python train.py --encoder_arch="efficientnet" --model="image captioner" --dataset="regions of photos with short descriptions (Visual Genome)" --train_examples=203450 --image_size=48 --crop_scale_min=0.5 --horizontal_flip=true --translate=0.06 --tokenizer="char" --vocab_size=61 --encoder_norm="batchnorm" --encoder_activation="silu" --encoder_channel_attention="se" --encoder_depths=[4, 4, 4] --encoder_kernel_size=3 --encoder_stem="deep" --encoder_expansion=3 --encoder_widths=[16, 24, 48] --fusion="prefix" --label_smoothing=0.1 --decoder_width=192 --decoder_layers=6 --decoder_norm="layernorm" --decoder_norm_position="sandwich" --decoder_activation="gelu" --decoder_mlp_ratio=4 --decoder_head_dim=16 --decoder_fused_qkv=true --decoder_bias="qkv" --decoder_qk_norm=false --decoder_parallel_block=false --decoder_inner_norm=false --decoder_drop_path=0.15 --decoder_positions="learned" --decoder_prefix_bidirectional=false --decoder_connector="mlp" --decoder_tie_embeddings=false --init="trunc_normal_002" --residual_init="none" --optimizer="soap" --beta2=0.99 --learning_rate=0.0021 --beta1=0.95 --shampoo_beta=0.95 --eps=1e-08 --precondition_frequency=50 --max_precond_dim=1024 --one_sided=false --adamw_lr_other_params=0.00097 --max_grad_norm=3.0 --max_steps=17600 --batch_size=384 --epochs=33.2 --lr_schedule="wsd" --decay_fraction=0.2 --final_lr_fraction=0 --warmup_steps=1760 --weight_decay=0.1 --adamw_weight_decay_other_params=0
Rows from block 9 of the image encoder, named by matrix and row number. Rows with one number belong to one channel. Each number is 50 + 10 x the weight over its row's rms, rounded and kept within 0 to 99. All counts start at 0. After the name is the row's rms in percent of the matrix's.
# convs0: expand pointwise conv (encoder.blocks.9.convs.0.weight, 144x48x1x1), inputs 0-47
# convs1: depthwise 3x3 conv (encoder.blocks.9.convs.1.weight, 144x1x3x3, trained with AdamW), a 3x3 kernel
# convs2: project pointwise conv (encoder.blocks.9.convs.2.weight, 48x144x1x1, transposed), outputs 0-47
convs0.40 099:58 52 48 45 45 41 50 47 32 38 55 51 19 45 57 42 34 46 25 56 48 60 55 56 54 51 44 52 65 42 48 58 55 45 41 39 52 28 34 38 43 48 53 59 49 42 40 46
convs1.40 097:45 42 45 35 44 34 43 39 39
convs2.40 094:49 61 52 51 59 33 36 51 56 49 45 50 62 49 68 47 36 56 65 50 55 31 41 45 60 65 47 49 71 52 48 50 36 32 41 54 68 42 41 40 57 34 45 64 55 43 56 59
convs0.41 098:55 42 65 38 59 56 44 64 57 34 55 73 30 57 41 49 62 58 42 50 51 44 47 49 48 62 51 62 31 43 34 47 54 57 31 60 48 53 53 37 36 36 46 55 60 41 59 52
convs1.41 094:45 59 49 58 71 52 45 38 39
convs2.41 089:57 46 51 22 36 54 68 47 51 50 47 30 53 58 45 60 54 54 69 43 54 62 47 28 44 43 49 49 39 58 50 51 61 52 42 47 51 66 51 58 44 55 42 39 68 66 57 44
convs0.42 103:53 48 61 60 41 52 58 57 39 66 63 37 57 49 63 67 46 56 37 31 53 62 53 51 56 39 45 37 30 54 34 33 49 69 46 52 47 45 44 50 41 54 41 54 46 32 44 57
convs1.42 100:57 53 41 60 46 30 56 42 38
convs2.42 092:60 56 37 64 65 42 61 61 58 39 62 56 58 58 45 61 72 46 36 53 46 52 54 41 50 46 59 51 51 33 61 34 37 45 43 32 50 37 51 43 48 43 43 51 39 39 67 64
convs0.44 094:45 69 47 53 53 46 56 44 62 60 41 38 39 45 50 39 32 66 47 41 37 48 46 39 42 49 55 50 53 57 57 50 46 43 64 44 73 42 50 40 61 24 70 52 63 52 60 47
convs1.44 100:51 70 53 44 65 51 40 45 40
convs2.44 102:34 51 32 48 63 35 67 57 56 47 42 52 44 39 52 35 37 40 54 54 62 59 58 39 38 67 52 39 43 58 51 48 51 57 53 39 51 40 41 53 48 41 48 46 65 65 61 27
convs0.47 102:51 53 39 49 44 48 51 63 35 48 59 52 61 42 44 37 50 54 49 41 46 46 47 41 52 18 78 55 45 72 50 51 45 53 46 66 48 50 41 43 50 58 68 47 53 64 58 43
convs1.47 094:38 62 40 44 58 45 48 69 45
convs2.47 096:49 52 60 38 40 52 41 46 64 66 65 62 46 50 56 77 47 54 40 49 49 63 43 53 58 61 53 65 46 25 43 47 45 34 55 51 53 46 33 36 52 40 53 62 44 51 63 51
convs0.48 098:55 63 46 40 52 22 51 43 50 24 46 48 55 48 38 57 55 62 30 54 43 54 61 49 44 54 49 52 48 50 57 55 56 66 54 67 34 53 47 56 64 53 47 70 45 56 57 37
convs1.48 093:42 36 43 38 40 39 43 39 42
convs2.48 101:53 36 64 54 35 48 52 36 47 43 36 48 53 61 45 67 56 31 50 61 59 38 64 73 63 60 46 44 52 41 35 49 53 59 41 50 56 62 38 63 56 49 42 35 59 51 45 43
convs0.49 092:60 57 58 60 54 45 38 41 57 29 42 63 52 45 55 31 53 68 41 50 62 44 46 59 42 41 26 43 53 60 43 46 61 40 57 42 55 52 56 67 34 43 58 59 64 45 60 50
convs1.49 091:60 66 63 48 32 48 53 45 53
convs2.49 092:52 57 40 62 42 51 38 53 57 48 35 43 69 58 53 55 66 39 40 37 53 55 28 48 41 53 29 42 35 40 51 53 44 32 64 50 52 57 56 56 36 36 47 51 67 50 52 53
convs0.50 106:58 72 52 40 40 54 60 66 42 71 52 43 40 47 53 42 47 53 49 39 48 50 47 55 62 56 51 51 63 21 54 41 54 46 55 51 55 46 44 28 60 64 65 44 58 40 49 40
convs1.50 092:38 47 41 47 68 48 49 68 50
convs2.50 112:42 48 41 48 61 50 52 37 66 55 66 47 51 53 41 61 43 40 34 46 30 56 40 36 53 49 61 49 35 55 42 44 38 44 25 48 58 38 43 51 37 30 50 50 34 42 46 49
convs0.51 091:52 59 44 54 41 60 70 45 50 41 55 51 68 50 40 42 60 83 62 51 51 36 61 48 45 47 45 57 73 44 47 53 62 45 57 53 58 60 59 44 49 39 32 59 53 54 53 47
convs1.51 099:40 49 57 30 50 66 40 50 53
convs2.51 108:51 55 43 57 44 67 64 45 37 58 61 56 45 47 40 41 50 61 45 44 53 36 41 33 58 49 63 53 48 71 50 67 30 52 59 33 58 62 56 30 51 65 51 46 45 59 61 51
convs0.53 094:39 39 46 58 33 65 34 68 46 57 47 48 55 49 53 39 44 41 37 49 49 57 58 35 59 54 45 62 39 64 65 49 65 55 44 69 33 54 45 40 54 55 51 31 62 47 60 52
convs1.53 094:55 57 37 56 59 33 58 56 38
convs2.53 088:61 68 58 66 56 48 62 44 50 60 53 46 52 48 40 41 47 33 52 33 57 46 33 65 56 43 54 56 56 43 58 51 36 45 43 42 46 61 57 24 34 52 55 55 27 53 46 40
convs0.54 098:62 59 53 71 68 60 45 44 42 54 39 39 42 61 41 45 62 56 40 41 50 58 48 58 42 57 40 58 50 35 37 49 68 49 31 64 66 42 64 64 53 52 40 40 57 45 51 49
convs1.54 100:50 56 52 62 63 62 54 67 60
convs2.54 091:50 47 52 48 45 45 39 45 50 23 50 47 32 46 54 61 44 45 39 64 49 53 29 66 63 35 35 37 45 44 43 63 48 48 37 41 37 57 42 38 48 48 33 50 47 57 35 52
convs0.55 099:42 56 50 51 47 42 38 55 44 61 63 60 49 52 39 46 43 36 42 47 54 48 63 51 44 63 51 48 18 48 54 65 46 62 58 68 53 54 43 55 23 49 66 45 55 46 54 64
convs1.55 094:35 56 58 32 52 61 41 51 57
convs2.55 092:57 74 56 61 51 44 43 58 40 57 46 48 49 36 38 52 57 56 45 37 37 40 48 56 40 59 70 49 55 39 62 42 34 39 37 36 62 69 63 38 46 56 49 40 54 48 42 58
convs0.56 098:43 53 54 35 46 59 50 63 37 37 65 41 49 47 54 60 47 61 57 59 54 61 59 45 55 27 50 41 56 36 53 35 53 35 55 69 59 63 50 47 56 30 52 63 63 55 47 35
convs1.56 093:61 71 59 44 49 47 42 42 41
convs2.56 099:62 53 48 52 57 60 50 30 56 37 33 62 48 49 41 49 38 43 39 37 61 45 49 67 69 60 67 57 68 42 54 42 41 52 51 37 44 52 38 58 56 50 40 58 36 52 66 58
convs0.57 098:53 50 57 63 41 39 45 58 53 41 54 49 47 69 34 39 37 46 35 49 29 52 55 53 66 52 41 40 50 24 47 50 59 61 50 60 60 46 35 44 47 53 39 33 33 42 50 47
convs1.57 096:55 62 53 48 75 52 46 41 50
convs2.57 096:56 57 64 57 49 47 57 57 55 38 34 58 37 39 50 55 47 60 70 30 36 45 58 48 45 44 37 51 60 54 64 45 32 65 60 55 37 69 50 64 46 52 51 38 56 58 45 54
convs0.59 090:75 53 56 46 43 51 71 44 50 53 56 36 64 43 49 56 48 52 57 47 44 49 43 42 60 46 66 42 64 53 62 38 53 47 60 47 56 77 33 62 41 48 50 35 63 60 53 49
convs1.59 093:47 31 46 40 45 40 47 67 47
convs2.59 118:72 51 32 47 51 49 56 42 54 52 36 43 56 38 41 55 62 31 38 44 66 32 43 46 73 58 59 44 53 45 66 45 50 49 57 63 45 46 40 49 49 52 59 45 54 58 30 54
convs0.60 078:51 61 37 48 54 46 60 47 44 55 65 44 32 28 35 47 46 65 63 43 52 50 40 63 51 43 43 35 68 40 52 34 42 48 55 55 43 45 51 46 72 70 47 50 47 50 62 57
convs1.60 115:53 28 56 58 35 58 54 52 51
convs2.60 097:50 57 56 48 46 72 48 47 44 49 45 66 57 66 57 47 46 48 45 36 53 55 49 47 35 50 67 57 34 83 38 48 55 47 51 39 58 52 52 35 48 35 55 54 51 51 35 35
convs0.62 099:37 44 44 70 41 53 68 36 35 54 40 46 55 41 60 45 36 40 47 41 52 44 52 53 29 40 42 36 52 56 50 54 49 48 42 53 42 40 65 52 48 59 57 43 54 80 56 56
convs1.62 114:38 27 40 47 49 47 51 61 49
convs2.62 112:49 49 45 30 48 52 50 57 55 50 43 41 42 31 44 42 59 33 44 45 46 56 61 54 56 40 65 68 66 47 37 44 57 62 54 55 54 67 52 62 42 69 46 42 50 27 40 42
convs0.63 117:64 41 69 68 46 46 36 49 51 53 34 53 49 30 39 48 43 42 57 24 41 42 52 55 59 49 69 44 38 57 67 49 44 35 45 49 55 36 56 55 59 57 54 52 57 47 38 51
convs1.63 091:44 59 45 49 70 54 42 60 37
convs2.63 104:56 33 57 47 46 41 45 37 38 24 44 53 55 55 40 37 47 44 45 49 51 48 53 61 44 54 58 35 37 67 49 53 52 57 40 55 66 49 69 47 56 58 34 75 41 46 46 52
convs0.64 101:35 53 55 69 50 42 36 52 41 36 54 48 50 66 42 48 47 71 39 51 57 59 26 64 44 48 55 47 56 45 49 55 47 61 70 63 51 58 32 43 40 49 59 58 38 41 54 44
convs1.64 095:52 55 41 56 70 35 55 51 41
convs2.64 084:54 42 55 69 47 49 49 35 53 48 46 54 40 42 38 61 63 41 44 42 43 55 39 47 25 53 64 72 50 51 60 46 63 58 51 38 66 56 47 56 49 71 46 38 42 65 58 50
convs0.65 110:43 62 56 32 39 57 46 48 63 44 61 44 62 60 41 46 49 33 53 57 44 39 40 50 35 53 54 59 61 46 57 54 82 59 58 58 47 51 36 39 59 63 57 41 51 36 55 54
convs1.65 108:51 67 49 50 73 54 48 49 43
convs2.65 115:45 48 43 42 53 44 50 39 27 49 44 43 49 62 81 65 42 55 43 47 49 48 65 52 60 61 53 53 39 47 40 34 43 52 38 53 44 49 69 41 37 46 37 48 58 59 40 61
convs0.66 096:48 41 62 46 57 29 50 45 46 41 58 67 49 48 62 50 51 41 41 41 37 63 46 65 42 65 55 60 36 50 61 26 34 51 46 38 46 48 72 41 60 59 40 47 51 45 44 47
convs1.66 122:51 77 50 50 57 48 48 39 49
convs2.66 090:71 57 49 59 47 54 53 54 58 60 62 55 46 53 43 55 54 49 34 51 68 63 46 50 70 62 60 37 49 58 43 47 49 54 54 58 63 56 62 62 56 38 61 65 64 41 42 75
convs0.67 091:47 39 23 57 54 58 40 47 40 55 56 55 48 47 45 48 47 53 47 54 58 53 51 48 48 62 55 26 60 43 63 49 35 48 47 58 39 69 40 45 71 54 69 47 68 44 59 36
convs1.67 095:49 59 46 65 52 28 55 51 44
convs2.67 097:61 51 54 65 51 40 49 55 54 51 39 58 47 37 61 79 52 57 53 46 42 59 38 51 41 43 56 65 32 37 41 37 46 61 67 33 48 51 56 46 27 56 40 46 56 52 54 53
convs0.68 097:59 42 41 61 42 50 58 48 55 37 36 45 33 60 44 53 50 52 37 54 43 51 54 55 43 37 65 73 53 34 64 60 53 52 71 39 53 61 44 64 49 51 54 54 44 46 28 37
convs1.68 099:54 53 40 64 55 31 55 56 38
convs2.68 095:55 41 49 57 49 56 68 60 59 45 65 71 50 45 48 57 40 52 55 55 38 49 41 53 48 35 48 46 47 55 66 41 29 55 47 22 62 44 45 34 43 55 39 47 54 49 62 66
convs0.69 092:44 48 54 67 50 59 52 50 48 70 52 42 36 52 45 39 57 41 39 44 50 43 61 55 55 66 45 59 47 59 48 34 41 51 55 21 63 48 46 66 68 39 56 53 67 46 52 37
convs1.69 096:40 51 56 31 53 65 40 50 57
convs2.69 097:61 51 54 69 65 38 62 57 47 57 61 52 56 64 53 61 64 46 40 34 34 56 53 53 55 58 61 50 44 58 45 44 34 62 54 32 56 35 48 35 32 58 40 53 40 53 58 59
convs0.70 097:59 62 45 34 61 41 42 34 58 49 38 58 49 43 54 53 67 55 52 49 55 47 64 61 48 50 47 45 63 46 41 34 50 64 51 50 62 47 79 59 50 24 35 53 50 47 49 48
convs1.70 095:44 29 44 58 45 60 58 58 57
convs2.70 094:39 56 60 48 63 52 45 53 56 43 45 68 77 46 42 61 55 57 46 55 38 59 50 32 58 69 57 66 41 38 52 36 44 52 43 34 50 48 39 56 40 48 60 40 39 38 47 54
convs0.72 088:40 43 54 35 50 32 47 42 36 64 44 58 50 55 43 66 54 57 50 48 59 46 52 58 77 36 42 44 39 65 48 46 61 66 40 47 44 46 46 39 51 55 41 61 57 25 48 45
convs1.72 098:52 39 49 34 39 36 39 48 42
convs2.72 119:74 50 33 57 52 50 63 35 57 37 63 43 47 35 45 38 55 56 49 69 60 52 34 41 43 58 53 49 65 34 51 50 54 38 35 56 50 43 42 57 50 61 61 46 63 63 47 44
convs0.73 086:65 60 44 32 54 40 52 43 80 63 45 37 38 44 52 33 58 50 50 60 43 53 47 52 46 40 59 35 51 50 62 60 57 57 46 52 59 55 55 49 55 38 34 60 62 64 37 55
convs1.73 103:40 46 41 37 51 37 36 48 37
convs2.73 106:50 51 45 48 59 52 48 65 60 27 53 45 61 53 55 37 55 52 59 56 54 47 69 47 61 52 34 46 39 59 55 60 54 44 44 78 50 47 58 71 60 71 56 48 51 50 62 40
convs0.74 113:42 43 52 54 48 49 42 46 45 41 62 43 41 57 38 67 56 57 54 51 41 51 73 37 38 50 61 44 45 65 47 40 60 66 70 58 42 69 41 63 56 41 56 58 48 70 43 45
convs1.74 107:50 45 54 55 68 54 51 72 54
convs2.74 089:44 48 43 55 35 58 63 48 53 35 54 49 36 56 62 59 38 46 58 53 54 63 36 49 33 62 39 38 53 69 43 37 42 49 55 57 43 39 56 33 52 48 36 50 30 46 44 32
convs0.75 087:56 52 59 44 53 40 31 46 55 33 54 51 65 65 65 49 49 59 38 47 39 43 55 43 55 36 55 61 48 38 51 64 59 47 41 59 41 59 46 35 34 55 39 49 30 64 33 45
convs1.75 092:43 31 41 42 37 41 46 44 44
convs2.75 107:59 44 54 38 41 48 42 59 35 43 49 45 48 34 46 48 51 43 33 51 55 51 37 49 45 54 59 36 40 51 47 36 35 53 41 50 37 32 53 43 62 74 47 54 45 42 66 25
convs0.76 118:46 51 43 58 61 47 61 64 61 38 64 42 54 45 53 43 35 64 34 43 55 51 51 53 40 49 62 41 61 51 65 30 63 39 36 45 54 47 63 62 39 44 51 44 56 28 56 38
convs1.76 092:67 61 33 45 53 42 41 52 50
convs2.76 078:41 43 46 43 36 30 48 50 56 38 37 40 38 57 53 35 60 49 48 62 38 56 29 45 61 57 47 33 64 56 69 54 56 28 53 35 55 49 52 43 54 53 47 64 49 59 49 51
convs0.78 088:52 45 41 64 42 61 46 37 51 68 48 46 49 41 29 45 46 43 29 43 54 34 61 57 48 53 33 42 61 47 49 52 53 49 52 62 37 39 56 40 52 46 49 28 57 71 63 46
convs1.78 111:56 42 56 54 28 56 52 35 52
convs2.78 096:50 38 70 55 36 62 47 44 59 56 60 50 55 51 55 54 30 45 43 53 51 53 41 73 60 45 51 61 45 41 55 59 52 63 43 39 81 57 42 60 41 63 55 45 44 48 40 54
convs0.79 092:62 39 39 49 52 54 70 43 64 54 46 43 50 30 42 42 47 51 52 54 46 67 41 50 32 54 51 36 35 73 33 41 43 47 60 51 42 66 42 48 50 50 45 47 54 43 70 45
convs1.79 116:51 61 51 56 74 56 45 55 43
convs2.79 108:54 57 49 37 50 49 40 46 65 31 50 31 54 43 41 60 64 42 60 37 52 40 74 46 43 53 52 49 44 57 32 40 54 56 57 39 44 33 43 44 60 62 48 68 55 66 52 54
convs0.80 092:59 52 63 29 65 63 48 34 51 41 71 36 42 45 51 42 51 56 67 53 57 47 57 54 48 72 54 42 58 52 51 50 40 51 38 58 65 52 56 55 47 54 37 52 27 44 62 47
convs1.80 096:58 50 43 68 49 29 49 50 50
convs2.80 107:64 38 59 70 49 57 69 58 54 68 73 72 54 43 40 56 51 49 50 51 53 47 44 50 52 40 61 49 55 61 56 47 41 64 59 36 58 55 56 29 34 53 50 51 54 49 54 57
convs0.81 098:47 44 46 44 55 52 52 70 44 50 60 70 53 54 45 60 62 62 63 47 45 49 59 43 40 68 45 60 61 51 52 57 54 47 49 54 70 55 65 60 63 32 39 65 52 58 48 72
convs1.81 088:43 39 43 49 37 51 63 64 62
convs2.81 101:43 72 48 31 53 51 45 47 59 62 63 39 43 51 45 45 58 30 63 63 44 40 60 27 67 49 46 59 43 55 52 39 40 67 48 44 52 44 61 54 46 51 44 47 49 58 30 45
convs0.82 101:47 42 48 51 54 63 42 50 43 49 49 47 36 51 50 25 63 53 70 69 60 47 58 48 50 55 63 30 56 59 39 49 29 48 42 37 41 41 63 46 53 38 46 40 55 48 53 31
convs1.82 104:52 75 52 56 56 55 44 40 44
convs2.82 098:44 57 41 33 66 49 53 33 44 47 40 42 60 59 58 64 56 49 60 54 41 44 53 47 63 61 57 54 56 57 48 50 20 65 64 50 39 58 64 43 47 37 47 41 51 31 51 56
convs0.83 083:58 53 58 53 48 52 46 56 53 45 50 39 57 64 33 45 33 57 47 60 43 50 56 50 52 57 63 60 39 45 52 51 59 63 43 57 65 69 64 50 53 55 67 34 20 48 40 62
convs1.83 183:51 51 50 52 79 55 49 55 49
convs2.83 099:53 41 30 35 56 53 54 69 59 28 48 39 50 62 61 42 53 52 51 54 61 51 54 35 42 52 49 27 54 60 59 70 51 45 53 39 41 53 62 42 55 53 33 47 57 55 50 37
convs0.84 113:62 43 55 58 46 52 54 52 43 56 64 36 59 52 33 57 64 58 56 54 63 53 53 42 65 43 57 47 35 51 48 56 51 67 56 48 62 61 61 48 45 71 77 48 37 68 54 54
convs1.84 092:41 34 41 54 49 54 58 68 57
convs2.84 106:51 32 45 33 56 39 27 36 62 53 40 54 52 65 52 51 43 61 40 52 42 52 39 45 53 53 44 49 48 37 50 45 50 57 72 50 60 64 44 37 38 56 39 43 45 38 67 63
convs0.85 100:54 54 52 60 52 55 60 49 59 52 36 55 49 40 47 35 43 56 39 41 56 40 51 53 31 52 18 62 67 57 62 54 62 56 41 75 49 46 50 50 52 52 58 47 57 43 53 69
convs1.85 095:41 36 41 41 40 42 48 34 45
convs2.85 106:64 62 59 61 41 50 48 55 70 49 43 37 48 44 44 49 57 44 62 64 59 47 46 64 48 41 59 44 50 61 48 59 61 45 62 60 66 56 48 34 68 53 47 39 21 55 44 54
convs0.86 108:48 46 54 54 44 67 52 51 45 32 74 57 65 62 42 52 47 73 53 68 47 35 59 56 47 45 45 52 60 45 40 51 38 43 69 68 57 52 50 59 51 47 30 49 55 59 47 47
convs1.86 121:52 51 51 54 49 51 67 67 67
convs2.86 093:67 55 51 46 53 43 42 59 55 55 50 48 54 36 54 44 46 40 28 66 45 40 29 72 63 35 34 45 51 41 59 47 69 53 52 35 50 49 65 51 54 57 59 53 41 50 37 49
convs0.87 098:39 41 54 61 30 41 70 57 45 49 30 58 49 31 42 62 54 56 41 58 39 63 50 52 32 36 43 61 52 50 59 56 54 53 52 46 45 66 54 58 53 38 57 54 59 47 39 30
convs1.87 089:57 70 56 47 44 43 43 35 42
convs2.87 105:61 37 54 48 49 40 54 39 36 58 37 43 67 43 31 49 57 57 36 47 49 77 54 35 60 60 55 39 49 46 40 49 58 59 53 54 38 59 34 50 35 51 46 49 63 61 58 54
convs0.88 093:33 51 46 56 62 56 38 63 45 54 51 43 53 59 49 49 39 38 51 52 76 54 36 42 54 56 55 41 53 47 34 43 47 56 28 38 57 41 62 54 53 53 60 44 40 68 65 33
convs1.88 101:50 58 53 55 55 57 38 32 33
convs2.88 108:53 37 55 40 60 40 58 59 40 54 47 63 49 48 63 59 54 53 66 65 38 63 44 45 46 69 50 58 50 36 60 59 63 72 60 68 39 54 41 55 57 45 47 45 50 47 30 50
convs0.89 094:52 56 55 59 41 60 49 74 37 43 58 57 31 32 61 43 58 50 59 58 51 59 66 49 58 47 50 40 55 62 69 36 49 49 57 36 55 49 47 59 41 54 74 50 51 50 60 38
convs1.89 102:38 31 37 51 48 47 58 58 60
convs2.89 093:29 55 45 55 66 51 38 50 37 47 48 54 58 67 52 35 51 55 45 49 53 67 52 50 43 63 61 47 41 39 53 57 50 54 26 61 52 51 31 49 46 50 41 52 55 78 35 56
convs0.90 093:42 53 53 59 44 38 22 36 62 49 42 50 40 48 38 26 37 44 54 48 45 60 59 46 64 53 40 55 49 46 41 51 43 44 56 48 60 46 68 66 36 47 47 56 52 40 69 50
convs1.90 094:51 39 51 60 35 70 48 44 52
convs2.90 091:47 45 40 67 31 37 39 37 56 53 56 49 36 39 52 48 49 64 47 45 64 51 55 29 73 60 49 52 60 65 40 40 55 51 45 42 49 62 58 65 48 51 27 50 53 46 50 50
convs0.91 096:37 29 60 64 47 27 52 59 30 50 54 46 61 52 63 47 32 43 43 37 51 48 45 63 45 48 54 67 56 46 37 50 45 46 42 58 68 48 58 48 40 46 70 55 56 51 43 48
convs1.91 103:52 50 50 63 71 65 47 56 47
convs2.91 101:42 47 65 35 65 47 35 40 55 40 47 41 48 49 60 46 33 52 52 53 45 40 56 47 44 41 55 57 28 67 33 54 47 39 75 48 34 50 40 56 54 49 45 60 42 58 55 36
convs0.92 112:67 36 45 50 49 51 22 67 53 61 55 58 40 43 37 49 60 72 53 40 48 52 49 39 38 50 49 51 50 50 29 59 48 38 52 50 52 62 52 43 39 33 53 54 51 38 57 65
convs1.92 101:50 64 52 48 74 49 47 39 47
convs2.92 101:65 47 45 21 51 49 39 60 39 61 53 63 68 61 44 43 44 30 58 43 45 51 41 48 40 42 45 48 61 55 55 49 47 37 37 44 40 56 71 64 48 56 48 49 42 59 50 38
convs0.93 104:46 52 44 50 40 53 38 45 44 35 32 50 43 39 43 46 48 58 57 53 33 53 56 53 50 41 31 70 50 40 45 38 27 51 63 45 70 67 52 50 39 50 33 50 52 60 61 52
convs1.93 090:64 40 37 66 41 41 51 48 48
convs2.93 095:53 60 34 45 53 69 63 32 40 62 60 40 62 46 51 60 40 62 55 39 66 41 44 45 60 54 54 56 57 47 37 55 47 58 43 34 49 68 44 32 49 49 56 29 59 53 50 50
convs0.95 102:40 44 56 60 54 56 46 49 53 55 62 65 50 47 51 62 26 35 55 41 64 58 56 54 43 61 45 74 42 56 43 76 43 42 48 57 54 45 54 36 50 59 67 66 47 47 48 46
convs1.95 101:58 62 30 48 47 54 40 43 60
convs2.95 085:56 67 54 53 60 70 64 56 27 58 60 49 60 39 46 44 48 61 48 38 52 45 35 32 65 60 55 49 61 47 40 47 58 59 54 49 54 52 51 53 39 69 45 46 31 49 38 48
convs0.97 117:55 31 64 67 60 39 53 43 46 70 56 60 44 39 58 42 45 57 35 49 61 35 58 50 73 37 53 58 60 35 45 58 41 43 57 51 47 55 34 54 62 42 44 46 61 46 56 50
convs1.97 096:53 65 48 57 67 61 41 56 42
convs2.97 107:54 40 60 44 73 55 71 41 58 46 48 43 43 62 47 51 46 50 54 70 64 69 37 53 35 44 43 37 60 61 42 49 43 47 55 47 45 63 43 42 45 61 57 31 52 46 35 44
convs0.98 091:39 43 48 49 54 55 50 42 66 60 66 58 69 72 58 52 43 45 70 52 47 46 53 42 43 52 36 47 49 68 45 54 47 50 64 45 53 45 78 58 49 59 35 39 42 57 52 56
convs1.98 105:50 60 51 46 60 46 36 33 37
convs2.98 114:41 69 58 61 49 31 56 48 30 36 50 44 72 53 45 36 45 51 57 45 56 72 59 57 66 48 49 40 51 41 57 58 45 48 51 55 33 55 48 53 41 66 64 52 50 48 37 42
convs0.99 086:28 40 50 49 47 57 42 53 37 38 61 46 36 49 62 53 39 44 53 59 56 41 62 63 59 51 60 35 54 54 48 37 46 63 68 52 49 66 47 38 46 34 68 48 63 52 53 66
convs1.99 092:37 50 42 40 46 37 39 44 35
convs2.99 118:54 63 61 46 55 51 36 59 59 51 49 48 52 47 64 62 33 41 56 57 54 44 63 45 56 58 36 53 54 74 41 31 45 55 39 58 56 58 41 70 55 40 72 51 58 36 52 56
convs0.101 104:51 68 53 45 45 71 57 56 40 60 46 42 36 48 47 40 58 51 46 49 33 35 50 49 63 44 42 48 52 51 42 43 55 33 53 44 56 44 56 46 25 57 50 25 58 47 57 31
convs1.101 096:55 68 54 57 59 58 40 41 37
convs2.101 096:52 32 46 39 41 45 58 54 62 48 41 47 55 44 35 68 24 41 38 43 59 42 54 59 40 67 63 57 58 52 44 50 58 49 54 48 50 35 54 42 26 37 50 46 44 40 47 49
convs0.102 096:57 53 62 67 31 58 58 42 51 63 61 50 55 36 62 57 63 57 49 45 44 60 41 58 40 45 32 57 37 54 48 51 74 49 32 44 56 64 51 51 58 39 41 44 63 54 52 62
convs1.102 093:41 34 43 47 52 47 58 68 60
convs2.102 099:46 61 63 47 54 51 43 31 37 64 39 49 31 40 34 49 55 57 56 56 44 51 53 50 37 55 64 58 51 32 55 45 53 45 56 57 61 29 53 58 54 57 47 40 32 64 54 30
convs0.103 106:47 43 50 56 35 48 52 74 37 30 54 44 50 36 73 54 42 61 35 45 43 45 31 40 55 50 49 39 59 61 45 54 51 52 52 54 42 58 41 36 32 60 44 43 54 39 49 58
convs1.103 095:32 38 62 42 45 58 55 60 54
convs2.103 102:59 44 36 47 65 65 55 38 52 55 46 34 48 54 40 45 61 32 57 26 33 62 42 51 53 43 46 55 49 51 68 62 46 59 58 46 59 39 59 40 58 64 51 55 45 66 39 47
convs0.104 098:62 67 35 49 47 55 44 33 37 47 47 47 59 38 37 51 47 71 60 56 51 34 55 54 52 49 43 58 59 30 43 23 52 56 42 41 59 56 49 52 54 35 57 43 56 51 36 43
convs1.104 091:60 46 39 68 40 36 56 44 52
convs2.104 103:54 63 56 68 45 51 60 58 51 62 65 51 53 60 45 38 57 59 42 35 59 37 43 36 47 51 65 41 47 74 47 74 56 51 52 45 40 46 57 59 45 67 47 56 34 45 58 41
convs0.105 099:60 46 52 41 37 47 54 41 55 46 55 41 65 44 35 27 40 45 47 70 43 72 48 56 37 59 51 24 35 69 39 44 52 54 54 45 56 42 45 56 57 50 49 52 58 45 53 47
convs1.105 094:53 64 57 61 67 58 56 62 54
convs2.105 109:42 55 42 58 58 55 61 44 41 62 45 73 32 52 67 63 42 57 44 45 41 62 36 70 46 55 53 47 42 47 56 58 53 27 49 54 59 69 61 58 45 47 53 35 41 55 49 48
convs0.106 106:40 36 68 42 41 51 63 58 53 30 61 66 36 53 56 52 43 50 60 49 54 66 49 51 52 45 46 49 53 40 28 53 49 53 43 60 53 28 41 38 61 62 48 52 40 57 36 35
convs1.106 094:39 35 39 39 46 42 43 41 42
convs2.106 107:44 34 43 36 53 59 40 47 71 43 24 54 42 65 49 60 36 44 47 66 63 47 39 50 43 61 56 37 41 53 64 32 37 50 55 53 51 55 54 55 42 55 65 49 56 59 48 56
convs0.107 090:45 57 62 43 44 43 45 43 65 47 56 46 58 55 46 40 58 69 66 34 48 57 52 61 32 43 46 59 43 57 58 50 52 60 59 31 44 43 64 45 55 71 41 27 36 55 50 51
convs1.107 100:60 72 56 52 54 56 56 62 53
convs2.107 075:63 47 53 47 51 45 47 62 56 53 43 58 36 45 69 51 42 52 51 80 45 53 27 52 61 42 40 47 53 61 35 30 53 58 46 53 64 55 43 58 69 42 44 50 62 45 48 50